A small audio frame classifier, trained from scratch: arch convnext, held-out accuracy 100%.
Rows from block 7 of a small audio frame classifier, named by matrix and row number. Rows with one number belong to one neuron. Each number is 500 + 40 x the weight over its row's rms, rounded and kept within 0 to 999. All counts start at 0. Numbers have three digits each. After the name is the row's rms in percent of the matrix's.
After each neuron's rows are labels from the 100 clips, of 14848, where the neuron reaches its highest value: "lies over" is the class under the peak; "top examples" is what is common among them. Only what is clearly more common there than usual is listed. The data: synthesized solo parts of chorales (CocoChorales). In brackets: how many of the 100.
# fc1: MLP up (model.blocks.7.mlp.fc1.weight, 512x128), inputs 0-127
# fc2: MLP down (model.blocks.7.mlp.fc2.weight, 128x512, transposed), outputs 0-127

fc1.479 076:444443492585491533461504564519498416525503532537508466541448505441477538527532507467491516489562465540505466484508502479468479493478588490506532432463515523484434511532476547519543506540432497483483489519451472494472492488472516515534483533413536504486463466507467522474519599425560479559442449436447523482455445488463499476582595454532456580447512451445512485549512496540492572528449
fc2.479 080:527506501526550488498504474507479472423495412453517545478509512450541552408469464521495523485589500498488461446524464395503581442519460481549497461460525517494579537465440540489482551486463539539546508475470535529435535478477587458561505445417459541556543475508498491464529520483449492478547476496527446527518499524456468543567438450500494414537505499575481526479485508503513520563518
lies over: D5 (32)
top examples: note D5 (52); note C5 (33); note A4 (25)

fc1.5 086:503586478527538482479494508487537509485498492547548488541553472463525434455512556482523496547588487414520505528489506443449550508551589490526379503502521494482505458434472546527510577522522498491475456489547488499556503512497516557401533474486555463529485491489520513526453364518548538506527504583542483529485523493464506494498531453513471476454506519456488501576501587521455492444548
fc2.5 093:509522516486513562479519495533474522496505466583545533476491466479472482546513496491560534477600460552475538448505484497533509532435631470506454507473487514505528487406541488539483471483505487515501451478563495414554493488500478442564521539467450523459494508544459498446513370539528493429547533433513473499499495512480508491518535434511526440530486490553498501442506411512466506609491
lies over: D5 (57)
top examples: note D5 (58); violin (32); note E5 (30); tuba (25)

fc1.30 100:490585445479575520506454529515493503509493537511494553533474507531496487623519453482450500594533431451482504501539458557465483507508472535493494469444505527491413521498501537454490456431436540476508536506439506469520514520579507486540511480566465472504464516491510460491486505536492496488472500469582463462493387457553442511463495478487501405500471416543462509542429458528451559536467
fc2.30 080:556518559500503499454465484477473475522481502505559485465499520537505488368530498444447503451541395573521504544520567472453463473434463521485506510474514501491621524509498462472501534443492524490462482519509480466507464454485415548496488579490513510529566497517491551487482502527553495535548463522459486492480409503526498437533496484490514407518504404447463526517577483515536527414485
lies over: F#5 (43)
top examples: note F#5 (44); note G#5 (29); oboe (25)

fc1.197 143:452551520511465531446570441483550444455423503434494429533532502521471525525505485463498504494490491529496509517521521427475541409555530547439502501492479508531431540484485489563529507488517495467552465435476409506512491463516442506480488454473551495456567446495491469526459405474533485445511510524548528478460469508569594463487562479385498509462526524566506451492446483531523499554469
fc2.197 174:501392517578499523459477586516521506525503462500514478504588539462529491537432522457554521523476517549541530458507535513492492439509473608582493489519520557490517514467563539502542473486500493491486517525524559528436502454511522486449487432520505508461454514479459440546475516534448484526407493507521414500527550531466511489564590483562517491508493517528525516494517520621547569537518
lies over: D5 (100)
top examples: note D5 (99); violin (51); note E5 (40); note C5 (39)

fc1.251 108:484484445549516471527535543514507440524538495534470465486495498462481438490412521493446516543512420489463485541524496445528439437498484488475522468523521390496502558446591529557592498574493510549512550475488455562498475515463509504478534539492436496532471574536516472624514513493531498539503485519452518448530512463421549521536487541559525443609526487492489525513513524476464464481505
fc2.251 081:471469507486554487496520500491460488492491577533514567494497502490457497472509517475570489453486488589509538452537544567526509584517554596533484535479531489520530479480603490530473520487486558463405526532507481515564487485468529482474447450495509545454498529530459514455482487541514512519585551487489471486433502548552467540535513501551435569382478552513458519452529408533517454505446
lies over: A3 (90)
top examples: note A3 (90); cello (62); note G3 (53); note B3 (36)

fc1.399 090:471482533496474526433464520540463512540499455492485499485458509502499428496501442496442434512449490456447522434499470497421494471556513508577492415481515514507529443485525531499504492531512444477431458471408514455485533487588481503480459489472529468498551446558538461508444533516492562530437471455515548447454408455498478498531540402467541569473425483490498442499482414483526499557526
fc2.399 082:495509508492433562407466522488518492484514424449501410483493535507425462479434496505442507492539456471530525432512526474428489515400474536481494506490455519508466480526465481451457474451523453539525485461493546444424499478451473449480561513448465510519431441522441442516503525474457464497475515433497501462489494481451436504561459449477471476518367561506501529452524552453509486490482
lies over: D5 (42); A4 (42)
top examples: note D5 (50); note A4 (46); note C5 (28); horn (27)

fc1.72 075:478466488416496486525490560513475473493542601516511478528469455577541516465559461458504498477566596499544438556463554506518476476471555505527499489468577441456462468492463532506488517537420532514464572467533512482464488495520496487518473485468534521549466480522563438546425495566476511491431586477514500461428508537508446516488522462471487513508571575493490474493472580524557543525566
fc2.72 078:503608493415509516544432569476464518526510519481477571511562441476499460502556528453560449521465567530502576528498534543495511567495558467510468499423521454539537529466556468512518477517488506447536476498453430544485434489524463527463499562495502497509491553459487397476550479494530511495538486471445471442504544521476516458545506563480538575491522526537548514565511467531482474420442
lies over: silence (100)
top examples: note G#5 (34); flute (31)

fc1.94 106:537513508504475452473561447492486484524439532524494470519511501563573547501560540472494531448491464475484482488520479484445480514526478498575443460519530488561486532511470538500450477535517502556496443521490491449477550521457419459463419477526523485512545527533432432444452539462472516561535485513479533424473475503498439406524476536361548539494497433432511519439507557507569521525529
fc2.94 073:498454462537527447376498486486529463635518504543465513459485482530443466473500496459469526468471503484468547522481530436413492472447511517515492486504481498532537486531459523522398475521483605473477440568535569497495509501472461521511502534533456509483487509496569482483417547440425523465505477548516453462477505502446455492496480490444562544455450451574499488541466455509522518493561
lies over: D5 (59)
top examples: violin (62); note D5 (61); note E5 (36); note C#5 (35)

fc1.344 093:505545547487463456533562451491509490513512524573513524529442449502451541584555544495500547505576595487462409526438480448539514415529452563474467550519491485530545546518498440506527452500468547456467492516605500599502469499469529514465500536517437507506498482517458579531466419444466507499473549519522494527443483431490465535472512543504443478451524520489507519528492462494512455518451
fc2.344 086:487496445562492550535512499488492549496484560578441499424520554525536500423511498523497475538580621589515465506553516515433522573505426528505500469494561516444427471498530528532492498510483520437506472508510482471562468490535505511485540479514483495505464477493564460535421469473417546526502606440470495573420501496449516505509525473418472469494494539487531449484487509522487468505479
lies over: E5 (77)
top examples: note E5 (74); note F#5 (47); note D5 (45); flute (44)

fc1.173 106:463473537575445526567464512476478416455540495479427523527520522447514470433464513572558463489458483479485468528513449481519479443584477445454452458449495434529519476479537530476456412476551558566514447524508465457539507402550554489521551493496541497544476478479440499463474544461511473490506530513489446500511488448475500535469452522511526507518443511429550578485468481532445541562544
fc2.173 090:538531456503488524533538495540566497453451540494480465507510467419506453508472503506510439497511521497437495473507521502441521459429516523492488471447475551482524489514481529483505496554430599544471430528471473438508436476525417540482474522492485506522488496528479466513443516452516507468517539598540399579575522459472473487468523533502607516504445479493554493448510483518561547409583
lies over: G#3 (58)
top examples: note G#3 (68); cello (56); note A#3 (56); note C4 (41)

fc1.355 093:478464542522594536395530506523561452527573448491482472463420457525562512502456494526574457491483501489543525478537526441517438528457466469467498452519520486461443571571540454524526509474489436467419448507474418555506476476529506470476535570485486472500494532481468491465539502484528496483516503480436499474534481585490508495476481538483481602521515564505470590435515487474445497536542
fc2.355 089:525443496575448399416505471532502506482463560477502545513509544598524521489531535433549519479470485510558485457481521564486538538555493543516491485523421488467574536537517508469516450467501530542465486550508442459600510470447464471488445463523505529506468480567483471502520542573529546539533559523522532565481504479490504526440483505531519553478521580497446459574536492513468552432534
lies over: A3 (34); F3 (33)
top examples: note A3 (48); note F3 (42); note C4 (40); cello (30)

fc1.377 157:551535472494486486437601521471424408509557540500503536413518497500451489504443550545391487556492463463498460500476528487497492399479530472480496484518433472509450542474517568524537494502511551508500486418489542488519507461471496562520506518430458494486422473540480514474518469515537451510564420473462507424487456435518575462468536539473498518521541493458537575472506510460479481525477
fc2.377 222:502424460572506438573505412476496491516541524476606529456543584476486520520568562495553477517513552536487516486520529497488501509475514538496502497536515462504438564528558523487500484552498463513465474536492436527612508509459442496570507547570504472509441515503462604459547525558476467473410536516484486573449501485511532443486474459538510515500477518498478524532550491467549549549512
lies over: A3 (100)
top examples: note A3 (100); cello (73); note G3 (38); note B3 (35)

fc1.66 096:565481512481473521525517585473436415489458482544455501485393465509501525486507527560506502485480513530473496514461533520529542474498447513512525499504442456495462480472492474481502448479435523496498538506434480518505457501464478478459510478589611453471491448514506553490539506470469468469511476543494499580468488460528442487519545343455456493515549546496506479640454486492486466519476
fc2.66 106:466443503492455540472435381527496441466507477536525486432444629561534499510584530465501490499506577478480520523495531511516475551535520465485505502500531450473479408504477527485486495476516475457495480514459458511489480516512512549518439462525526520506569506496557515483513538510506564455622484503528526446465505531552508483571455515554557493467572485432517506526514552428520458451555
lies over: C#5 (100)
top examples: note C#5 (97); note D#5 (38); note B4 (30); note C5 (28)

fc1.392 088:453612529509518521401479487512452446472421511512545477530530444446493550549526572485525511476477487489505528508527486503517507481470509505484536421462510424449507544460482512379519435448596466483531496526499533487496510525519520481547529443359581497568497493475524480472459449521547478470464498509500489454541490503511465560497527454484505579494532490472476499511500456536491491457442
fc2.392 088:497507480518482489406487484532534527495555544482527498488500448458447571452479491536586524491470516575517461412488496476479575560522527464508523507468518550459548492474496467422541581522585478472513470531520588556538455495555498469488494566405445483494491528464521553457400489498492532500446444553512491438529508534496546514523572456521489560444538502522479503478470542545484479521474
lies over: D5 (81)
top examples: note D5 (80); oboe (47); note C5 (39)

fc1.59 092:526449519483582473482556526482516529514487530612488435493533469528426508494489401515496470578498442519436452512490567475510507441453479441481419420455467492494520535518499527534469511449460514519517495527503526495494449501534507558446497501473494474546391486540487508465541450476546494500415516509541493521518526545560473481488534513496471513561512459477542538479569561481447429563431
fc2.59 084:454486471502538455485456488476506517528538518586517539372477556555474480475502531520460507445511493534442469488469508531423508550443488512422497521450497575491492489584463506541452490556520574412507488537487496524544487472443417465527544407485539449499544504514509523496514528481477450483529504486491473558435510513523481536449435615481506530488499491456537484482457475428538514517459
lies over: A3 (91)
top examples: note A3 (90); note G3 (46); bassoon (41); note B3 (27)

fc1.467 134:477545468502473513432470526449498525473515447473506512417477484443474445498422421470445428489438521476478477478507502487478502498476438460548401495524481445457493546456497499466562499519461445465466466428464502494460435462520470529471476517469522464493473497472481513435549456413446472461436460526519424484493484513448472487477413505429493459477414441486472437487522485477463497492422
fc2.467 135:546509483507494560505513462413555461499506467461471528490520521452510559547499560501463497541493537659507467494501422490496465572464568472535504490493434545464499466483444469529624497496509468486512527485480509410511470493491532419493506526494491495520568544464503530512464463496572528476485514532492477481512523473446515417507472496478526513431520477465461544521541491623527473507449
lies over: A3 (47)
top examples: note A3 (47); tuba (27)

fc1.340 091:491500459518616525470532522470439499525536493580557548462521486433539495519545492498491495463501487500490428517508487553476531467529505473487461518485456480514573525483438518478542510518481468501500506480455526451468530458532493442490562555408460481500490443473493485516448509477475425488516526484565633593457458478446465499527472393500539466461491510524501478434523483471456565430551
fc2.340 090:508491525480403467475555464515464494496408547538496446508456496437516515415560495473570455533504434474487536469455515445481504552452408482545470526472505506527419490460408433511502469546473480502506501443460563492423513446545499590506477423433524495476501490501450465468465506510543536468488484539497605510521472462465503559456499503510490521518532509480569470529460480510521499556501
lies over: A#4 (44)
top examples: note A#4 (47); horn (26)

fc1.506 108:527445497499530535512553457493520550492465502490492438492481509468513533525554456544547487514516471473477417484521489471500498459507475445436443550524416509511469479504496483482487464528434522495495541467507500507509497510525527483475442470575421467482381509488494487558536476471485522573495470496432463542522475538529546455453501488618564557384547470460501510500574536467550464583560
fc2.506 110:517507460517506504503511570498480511573551565599486465514418438516441481441450474519450540507514419540509500481490459533432489453529508491471487512481507477495541490497470506503514520508551481520514506515515488595416495569511473483610550543496456467482475536517511510468461558482447421473416509455540537534502471433488474548448463498522481475500510477508594438477564478478505449593485
lies over: E5 (99)
top examples: note E5 (87); violin (60); note F#5 (32); note D5 (31)

fc1.45 103:489467468562501525445412531490487463498495496488445573464433522533442460500530484407481470565484504449512465560524444461529554473551464477480416505529493538492512471417490456490455475476508576537521506473512501561501444477496494481536535580497539538558512529441494523558546509529503504535466496429486511492631541455517467476544433401465486480529457471472499485531486464546456520509485
fc2.45 083:509484516477527538442558544501490520503495504458428441461507485621494500511518493540461496468502533538468542482493544483440498541493564436460478508465504493498481509413543521500465519578489613512563521507524491532484430557494517539493503359479484510501477521409574465516548571549493510492531519587529504499516519466439454579457473510481550483470453501516499509529542497573495506531505
lies over: C#5 (70)
top examples: note C#5 (72); note A#4 (29); note C5 (26); oboe (25)

fc1.366 085:501468482454561535523433479475514536475562513402475514526538446542510586527570441527565515482498526487486511452530514442572504483567492485501458433529508459524529467498527489494458494514485543466438527494478496510457598559520450486489468566494595470501588487526461503519536520525478520477497502446473480520471538427550516464524454514419495568534469520491511418500451412490563482458481
fc2.366 082:533485473468472539539551479502461426465515531374515525471471439549472467485434493474520546453508497513495522459439565423519556471465463465525463494492514514493448506451443506568503479385501513533443511499522480453426532536418444501609486506526462438470422509538506503546497538456480488424427523521479492545510488525477468506494461467460518528469448498555447531476511456490518503519478
lies over: F#5 (56)
top examples: note E5 (58); note F#5 (57)

fc1.159 089:517428489494444425430492454526450520504503524551459457538489489486471490482526518488453443523501510562504570576564545544527474561496411541513453497549445451561505509430512469443462513515553503542489495524507458503555460520569514494525542449481463489540529498485510504476533579452467481386541480531413517526468490437454534539475517436504442527540507573511520557542455492476508531459504
fc2.159 077:521435470546418487438477544466558507498516453584420512477514471491474493481483476470522463468537540439431414442532481483524500457519430496462489518512500556513509501444524506486482499470538564515497509566479485460542478506514505523478432600434534501523502438443432498480542592495434478370514526486533566541537457492513485513504541507501493510488477521477574469495530537416471491506465
lies over: A#4 (42); G#4 (26)
top examples: note A#4 (56); note C5 (49); note G#4 (42); note A4 (34)

fc1.163 125:578390523443530466476548414507511481487492528514484460533439513489488530495565398481576468499464485457493475511543500439429498475476477532472416456464439508492489473571527508432482527459493419477474520476535504520507407527503526527517492495570465536508470482511461438569477454472546540496465503497488527487551512485518546550476483411557500462462555452461521482518544490480463519556566
fc2.163 095:500474481532477591548452621458540525512531602488520505510501483622468537481467527493482463508514450553525540490439491526404530527506539510471483511488556469512520498505520514532517449499520504394521493535482487468526471494517464480519523443472489489458520500504505540471554559497504458476509501533558540493504457512456476560508482498444509474484519560467572519516584472552468545624422
lies over: E5 (100)
top examples: note E5 (100); note D5 (60); trumpet (55); instrument: violin (39)

fc1.129 098:471458542478539428476552477475535532457496567580518443537426431489492488464558531522517470486535501473588454528494467507479503457456473485562501483539557506507488458467437521468437527487506449539473561464547577559514426508508463494448459514437561422498501510506479556470537576462468577528489524511464469462489524543533426458507519484498519502444541520481515495467497521477567590514564
fc2.129 087:482455480482552496537438552511479450499526501574412534485502387474546410527468514505465523460539500482482529502522484502483534528573485519474523563504456495524545545509401566533569450477500527586526473433520441505491432546449505523554533384505462505487482495538460414542527523490464479524455505478498546551507544513483504581476491514458525435506497560510510502502533497476514546521465
lies over: silence (45)
top examples: note F#5 (29)

fc1.335 089:592387471493482459479507484476490439507524517513477529471441577493492577554531567479462489498442443482512513485481486496515533517559417510438499494488533533501501477522520476538510465517481488542503457550510435497489552493531484528448523487460535448476539486482483527481542506503517487479484535484633496462482434498515503529417494577479521394458599518565424501494536486519421494463473
fc2.335 088:582488511520482452449494466505479504503482450551499458584531545559489523515540465553439526524472477513527441420509508506529485481435433520443514495486462460512482459569593487507520544480496452545468501513467481531486562450554493437540502532457462528488468515459550465499498557526521562414501553515441495451481468478514542539490445622560523450508524534454437488522485504481489514551406
lies over: D5 (37); C5 (36)
top examples: note D5 (56); note C5 (43); violin (41)

fc1.174 078:463490435465490486522460458510503468500447425464510416488548515574464528477413463509516489508468500505501507509401419476450475462452495499541541468505429474464418469483433501598539516444467526441479495472574460519472551517492462540503515528537508506511424487456506519483490467529524498510512527496500409549439518502454446445535532485462490509545590530540477475530474584481577500515478
fc2.174 088:456514467478480550445506551512463496479522536462521547530500482537552493508410530458478509467408543500517524472501573532513468559547473456507562545477537521491522504457482547605423484482476505619463516474571414478459493536542493520485468436475529504483581500538521395517450494472492513523509505523496386508463481504450485578536485466514523514461529466453555509522483467545519518474495
lies over: G#3 (53)
top examples: note G#3 (60); tuba (26)

fc1.182 109:496546509537523502431513525528483479570543513511494532473465463503477537551504527482487471534569566397562491460515467544519501479489488577514492475447523435444482584459479524546507466563450481516459492502494563508493557495520511503472533528485501489495461478516528480494492434439550540488461467448507507485411477494522635459531494539594463555452449550540416464435510507516499454517558
fc2.182 087:484504476513528513480545459495530479545527514573522489523504472487519584483537580535626495498570531590429450460482537513490478562443535588529498546447550461499468522455501465532472546531471480512425457489555454540512457486549442492500507503504540581501511451480541580465517479539481471506518496550525516463473545524509488515568493543532500503531477551454458544541546456503525476604465
lies over: A3 (86)
top examples: note A3 (87); tuba (70); note B3 (35); note G3 (28)

fc1.43 087:435555433442428499501468492526463550469523454470482464438484521450485524502430514559525501588501506518518635535480443504463514478435487510500447514481486443525466517487440488453509535477500514480499467472527437505475485539461473479521457512436618504509466450514571557469508535549572506513479503483467485436543532482498507503518528472507481513468544440515414514593495551507566439480502
fc2.43 096:473479525561541506509469500488475438522437509470456526481482488458550496472416489458473529480581491466444386475471527490502492426552518514617490560407497465473462520440461490450505476544470505510568464494475393444478452495526437530510516534486441494456497482501446426499558496548536438515507525533531530449518511459512520460460487453447513511490564486446439512465512513539526503513539
lies over: F#5 (31)
top examples: note E5 (35); note F#5 (32)

fc1.231 083:541521507472508507499571468544529518505523514464482465482507564465502478552527385560478511510532537446470520490536569493475555477522495463420540524492511511522518567453466507464501526449500421562394570545538505502429488346474458549492462535546448463502504453521534535476491507526533508488548452502496488536486489465499510491514493502567527490501515521543491490547470461392572550484476
fc2.231 101:488490410557405547516496441490499445533559537470418513492518497467504512467505487445415509483517483446482491493472493468529527573523467532498427474490509522433489506463439498527500498410512466557400483430390548427475515471465543519549567528513509484458483557545508541527513457497428423492509479477488527519490485522547487472428494477467484509493556492493505593473536482504539537477515
lies over: silence (97)
top examples: note B4 (25)

fc1.144 091:334475475524490524503481497527508502479485463468444534450523531532464530483539445525472475469557499547483478522395588462511521591506506490516521501547466557442524533462494494449515484519490497512489467518496521534498505493532476470527503409469457483486503509494458510469492471501538527521509492514457423437485455515444553518510477602529508410588462443475501543477508477448499503591572
fc2.144 095:377490520525530521480553460483487513491477471467436452487486504552526506500573530469468472538562519484503552502469390482502482373518526532519531478544525459445464466476471461467509461481510478510492480543497506468511499527461498521498476640459496540466521519442535475456522462491495540482478457543526449466488461539493503482458479572530494395464483486565497463479491516426532529396473
lies over: F#5 (87)
top examples: note F#5 (87); violin (83); note E5 (41); note G5 (29)

fc1.190 102:521470530531488546527519468530505560564525462466431538499490469600540508439530371483468528490495441470436508474494440489480521456521472534508491469564525534498482462504506495461468478565458502511443509452552545506437483502467573520494467465523444524557491456502573544502509562556429498446528524520535469490533502525505507429446518547477459443451546457541445572487474484466463470516591
fc2.190 082:483472496432505544541527481559509484520493560491464464476498487543512546581510502526566541546529470514548540446501519486490526480477472584522536468560494530473518507505476503423441556498466479507495538443524588517478532546522596507495528418559484546497512480525515446488509549561499580479491530431467556481513496573528548575545536540502458451531483492425455429571586487476475487470531
lies over: silence (45)
top examples: trombone (32); note G4 (29); note F4 (28); note D#4 (27)

fc1.170 112:424547432530460481618528560533535483492554500501495532484503500519451524467524503469495432521519439542504512492468527420498504505490478510524476461487490549538551508507465557435496432461527450448557580474455461492507490488497509437463584505538441499559500592481479422494458555498518539422478494421490434517491466592472501542465514524462487477447429473511452528505497462532522461501484
fc2.170 087:471548490502390510498509500484460469507451539439421521551477474512463511506468546505547480439495516504416525537425534534491531548517495526438523470508504485464528448424552486405436477457504547494451534517493479416510485528473436580526478447521561506486454479476507522514542522498516501461557462569562471454485478527486537451463559528483529507517455547519469534528504514608526532577446
lies over: G#3 (54); A2 (44)
top examples: note G#3 (64); tuba (48); note A2 (44); note A3 (39)

fc1.80 114:565488472448511494475491425433499485505519482505516538543459497469409550484616473508437518501523484487538414494550524492446533453469447510474409522454501499524475514476500500467529524439458484523498575447541531518498493498472462508524413458554437493470435532486473526541546443504551476482510473405502473488537520468487570478474540544537478532431578523453540477482517508461477484598507
fc2.80 110:517424491483502615553449505463486561540508578582547481534510498559411473460491451514522539490517476540494503510515521508470509536551568549469528494524518525516505466506520545465553531533520456418464505554477432571494426531521492522493541549488466488513500516495511492489535582489450469459486479514522527542519513465560471514488516526472495495503526543464616501442589486479549510619509
lies over: E5 (100)
top examples: note E5 (97); flute (48); note D5 (36); trumpet (31)

fc1.440 105:517541462470434469422502501505480518551459470507522507483586457468548536525538521610496511460489507524482514460463525449561569493500510517518516504515483505460447488472533488526499499519413403493474535462518514482524617462475473485409547511503463501503508470453506437477461550478401463567509484435449516501468516492572521503561532489481466515477515491529488627444476502457506461471543
fc2.440 080:537541562454495533514533476515472513541525465513508492446526588495509479538511532495534481553502521491517501546498535534440451485432440508446509458558467546483572504417456563520519504451483425507507525499537509550502480528495482461456518534508544505564542472453538539555441497434514610573567504550478525526495518493522491565472537527443512395581509440538497422527524505478476557542516
lies over: A#4 (70)
top examples: note A#4 (74); horn (47); note C5 (31); note A4 (26)

fc1.128 105:462492501431475459516444471475510499514465505494483480550584526480514462494551490524386514457546510465461515485445567435515470469503492482522458482544503564491496500515503566623504529489555457458473547471468499480503464458514468532450498565541611489467484546458499504516459518558529445488465478565441400494528503452504489485510491532505481406502549482534478449449451474565534466561478
fc2.128 118:515520462520460528473472569580535493486473483536525567554566567492387505517566475487570455528467566460463520523483533509511470547466480472484495510527496496547538464466490526443429482455493505536494473512463509489431501506534476489482466516485522541496520499472469548465479532486522512473512514463529588430432495462509470477453596446477515543500468537481550477566462560657545508512505
lies over: G#3 (100)
top examples: note G#3 (98); note A#3 (47); tuba (42); note F#3 (31)

fc1.70 089:475553496461467519523540475526461529493502396525453457573506460487498494549610526468472600516496488486447546478509456485513479453534510534496431475486503521553522438475507499440492520562433436498463520583447502485501528490514446488469432596519527542531475486477509492513529432483512561512491523510454468518487475382481535517473475498553419504576476488448500429529564507508487480468475
fc2.70 090:474566575454490512566550521465547464455490476534444464483535498490466497495514464487505529506460475519516481480514485480453462556416530538505477501523442479486486459449493449367448471516442444481502505569480493480399531510535496528500488397511481505445492487492417463498469423490527448486562524484498503466506453458522448469484525479510411507388510505565521503532471512461474460576490
lies over: E5 (53)
top examples: note E5 (55); note D5 (38); clarinet (26); note F#5 (25)

fc1.111 106:455502447504433461460451477541410470557459437518532476493474524479440525443549443539506455524486451508488457480542484518440501484479492475494497495530512473513455502497503473492494513456575622469530531483434428522485490503469476418508501482535508518512393520524425495414520521467472520503530544507420562554475535519527500574468556540491532510504456518549503469472545384490495552496512
fc2.111 116:423507471546498480549570497521556527574525548486529516504516496463458550583559546547497521473477502488456581451483479484487483533466522526520526414474459497517503458520467528544504500522465537471500512506540470456503539516377516456464470492505440502473522432477484505496451486582401517414483526489490518562498448542487505470533503521480534517519453522478431444452536542471505366459482
lies over: silence (100)
top examples: note C#4 (29)

fc1.151 097:522494484501474431539482468507525448552454464488475495483497440485581501458514510532540510466514524428486520474551519509563568552494508458505460491504560481426548560446414533503518473466416533447506500469511533553495482462588446478478495499498457423491560477522550538528543553483515571458536470485460520525492442541452526400489546440495463544508501484584594535521515520546461511482466
fc2.151 084:532467578522523439544525524483520499476514506493478483574570490556493473502537489484598525486496534514495405480515490472430545383514515470466522446516485494428470508446479486483466490518435470532556514510475564468406452451501591510530534515469538564558459438447467457551625484462478501559515524525573472529504505471462499491512453511506508482491492542465540499483503464531491537535531
lies over: silence (30)
top examples: note B3 (33); note A#3 (26)

fc1.352 110:498495451515433523571455537503540489517469538553479473569544406468480571528471557543481490491490451507570506494514581467511481509506448514525498480519508454489494549527478505508454520488404516502451547561476505467515532436479474605476574521550509448498455529492508488503442618494494523518437457476509413572483464522517436533533483426454491475507517494554511487513435470466478503437530
fc2.352 084:506491490519443540550505513505519547504540518524458520530476602499537486483449529462511487530497509482520560522529518471482463567433556488525470434525500510484556463470531506503546510475505463559449490529469507516500489498479511469522466500522509537477607524479570620485469564506479509538469452484488414535470491500525439592431542474426496501520550527469564528580584521452522567594525
lies over: C#5 (99)
top examples: note C#5 (100); note B4 (41); horn (36); note D#5 (35)

fc1.8 129:452563445474460526570550510472552426489444529488554484463438510485474530553452491540561509492456526437495477553562473431516445456491460513541546507473529456483512513500524520430501503454528523503496521526484526482480515479509517458453532532577481456523514535473494513490541537537467542494426423495473553409516407550526462486523468592493498459579591479465502549471474463525521553524433
fc2.8 146:521487506592536438436465503509535486559447486539579527462500545438451482510507522473494495510493459520539459484513577508519494512385543570536502494518519544522535545503471499533514492475484476504417484506508421462494502418506498475484438623479489598479492535532470455513508477520525517476644532529498460503422511509503473507476610470468521547505455510478507470493520510525503507516498
lies over: F#5 (100)
top examples: note F#5 (100); trumpet (51); note E5 (50); instrument: flute (32)

fc1.11 111:466439493531549478557556443520495466512516574532429513466526504518520485455465538492504508535481472402520468485532443481457459495544442454524485486430450454430488458501500555466452483493567576590526505465487509506535498432520463487534476466521533481574541424441452474452534552517545534495519466534524496468455519543460495518492450460480484466555470528499514539455380520542465570462516
fc2.11 085:468478502533432466522379563429492497588490504471456449557461474487519464512441419562504448436458502471436501510486424532483502446527473522444522490461540568431539484533466508521503504514498520424536487511498485478456448440508495522505518543521470519509492516471495485444528524535472499540443529469486460479490575465407447465528507527483549496470534515523487568483564388554477530476500
lies over: A#4 (40)
top examples: note A#4 (51); note C5 (34); note C#5 (27); note D#5 (25)

fc1.256 099:466586470493503522436512493520470513518560541491543489458605529467464578547466504527521483511479507501537510512434584508526455484478527513488567522503516505536442504520470515612462549481498518480448568532487479574500520482515501466518535511670504517545449523524512493575525522525464497466553522517526567497487502484506570536510490502560475487522441529473396443459509500480539487529505
fc2.256 104:482480491491489532481470481467552590554491481528508538473528474466425471437427465491581455445487479508492495459501484478480483457558501558503557527500482531519564490564544460613552493482512541518586500535502444534445437450496551538528474477553519564515557451492600523553497520485430498459451529542523541479498501440471554484475471485492542458457432523498410534504471514472512506550501
lies over: silence (44); B2 (33)
top examples: note B2 (38); note B3 (26)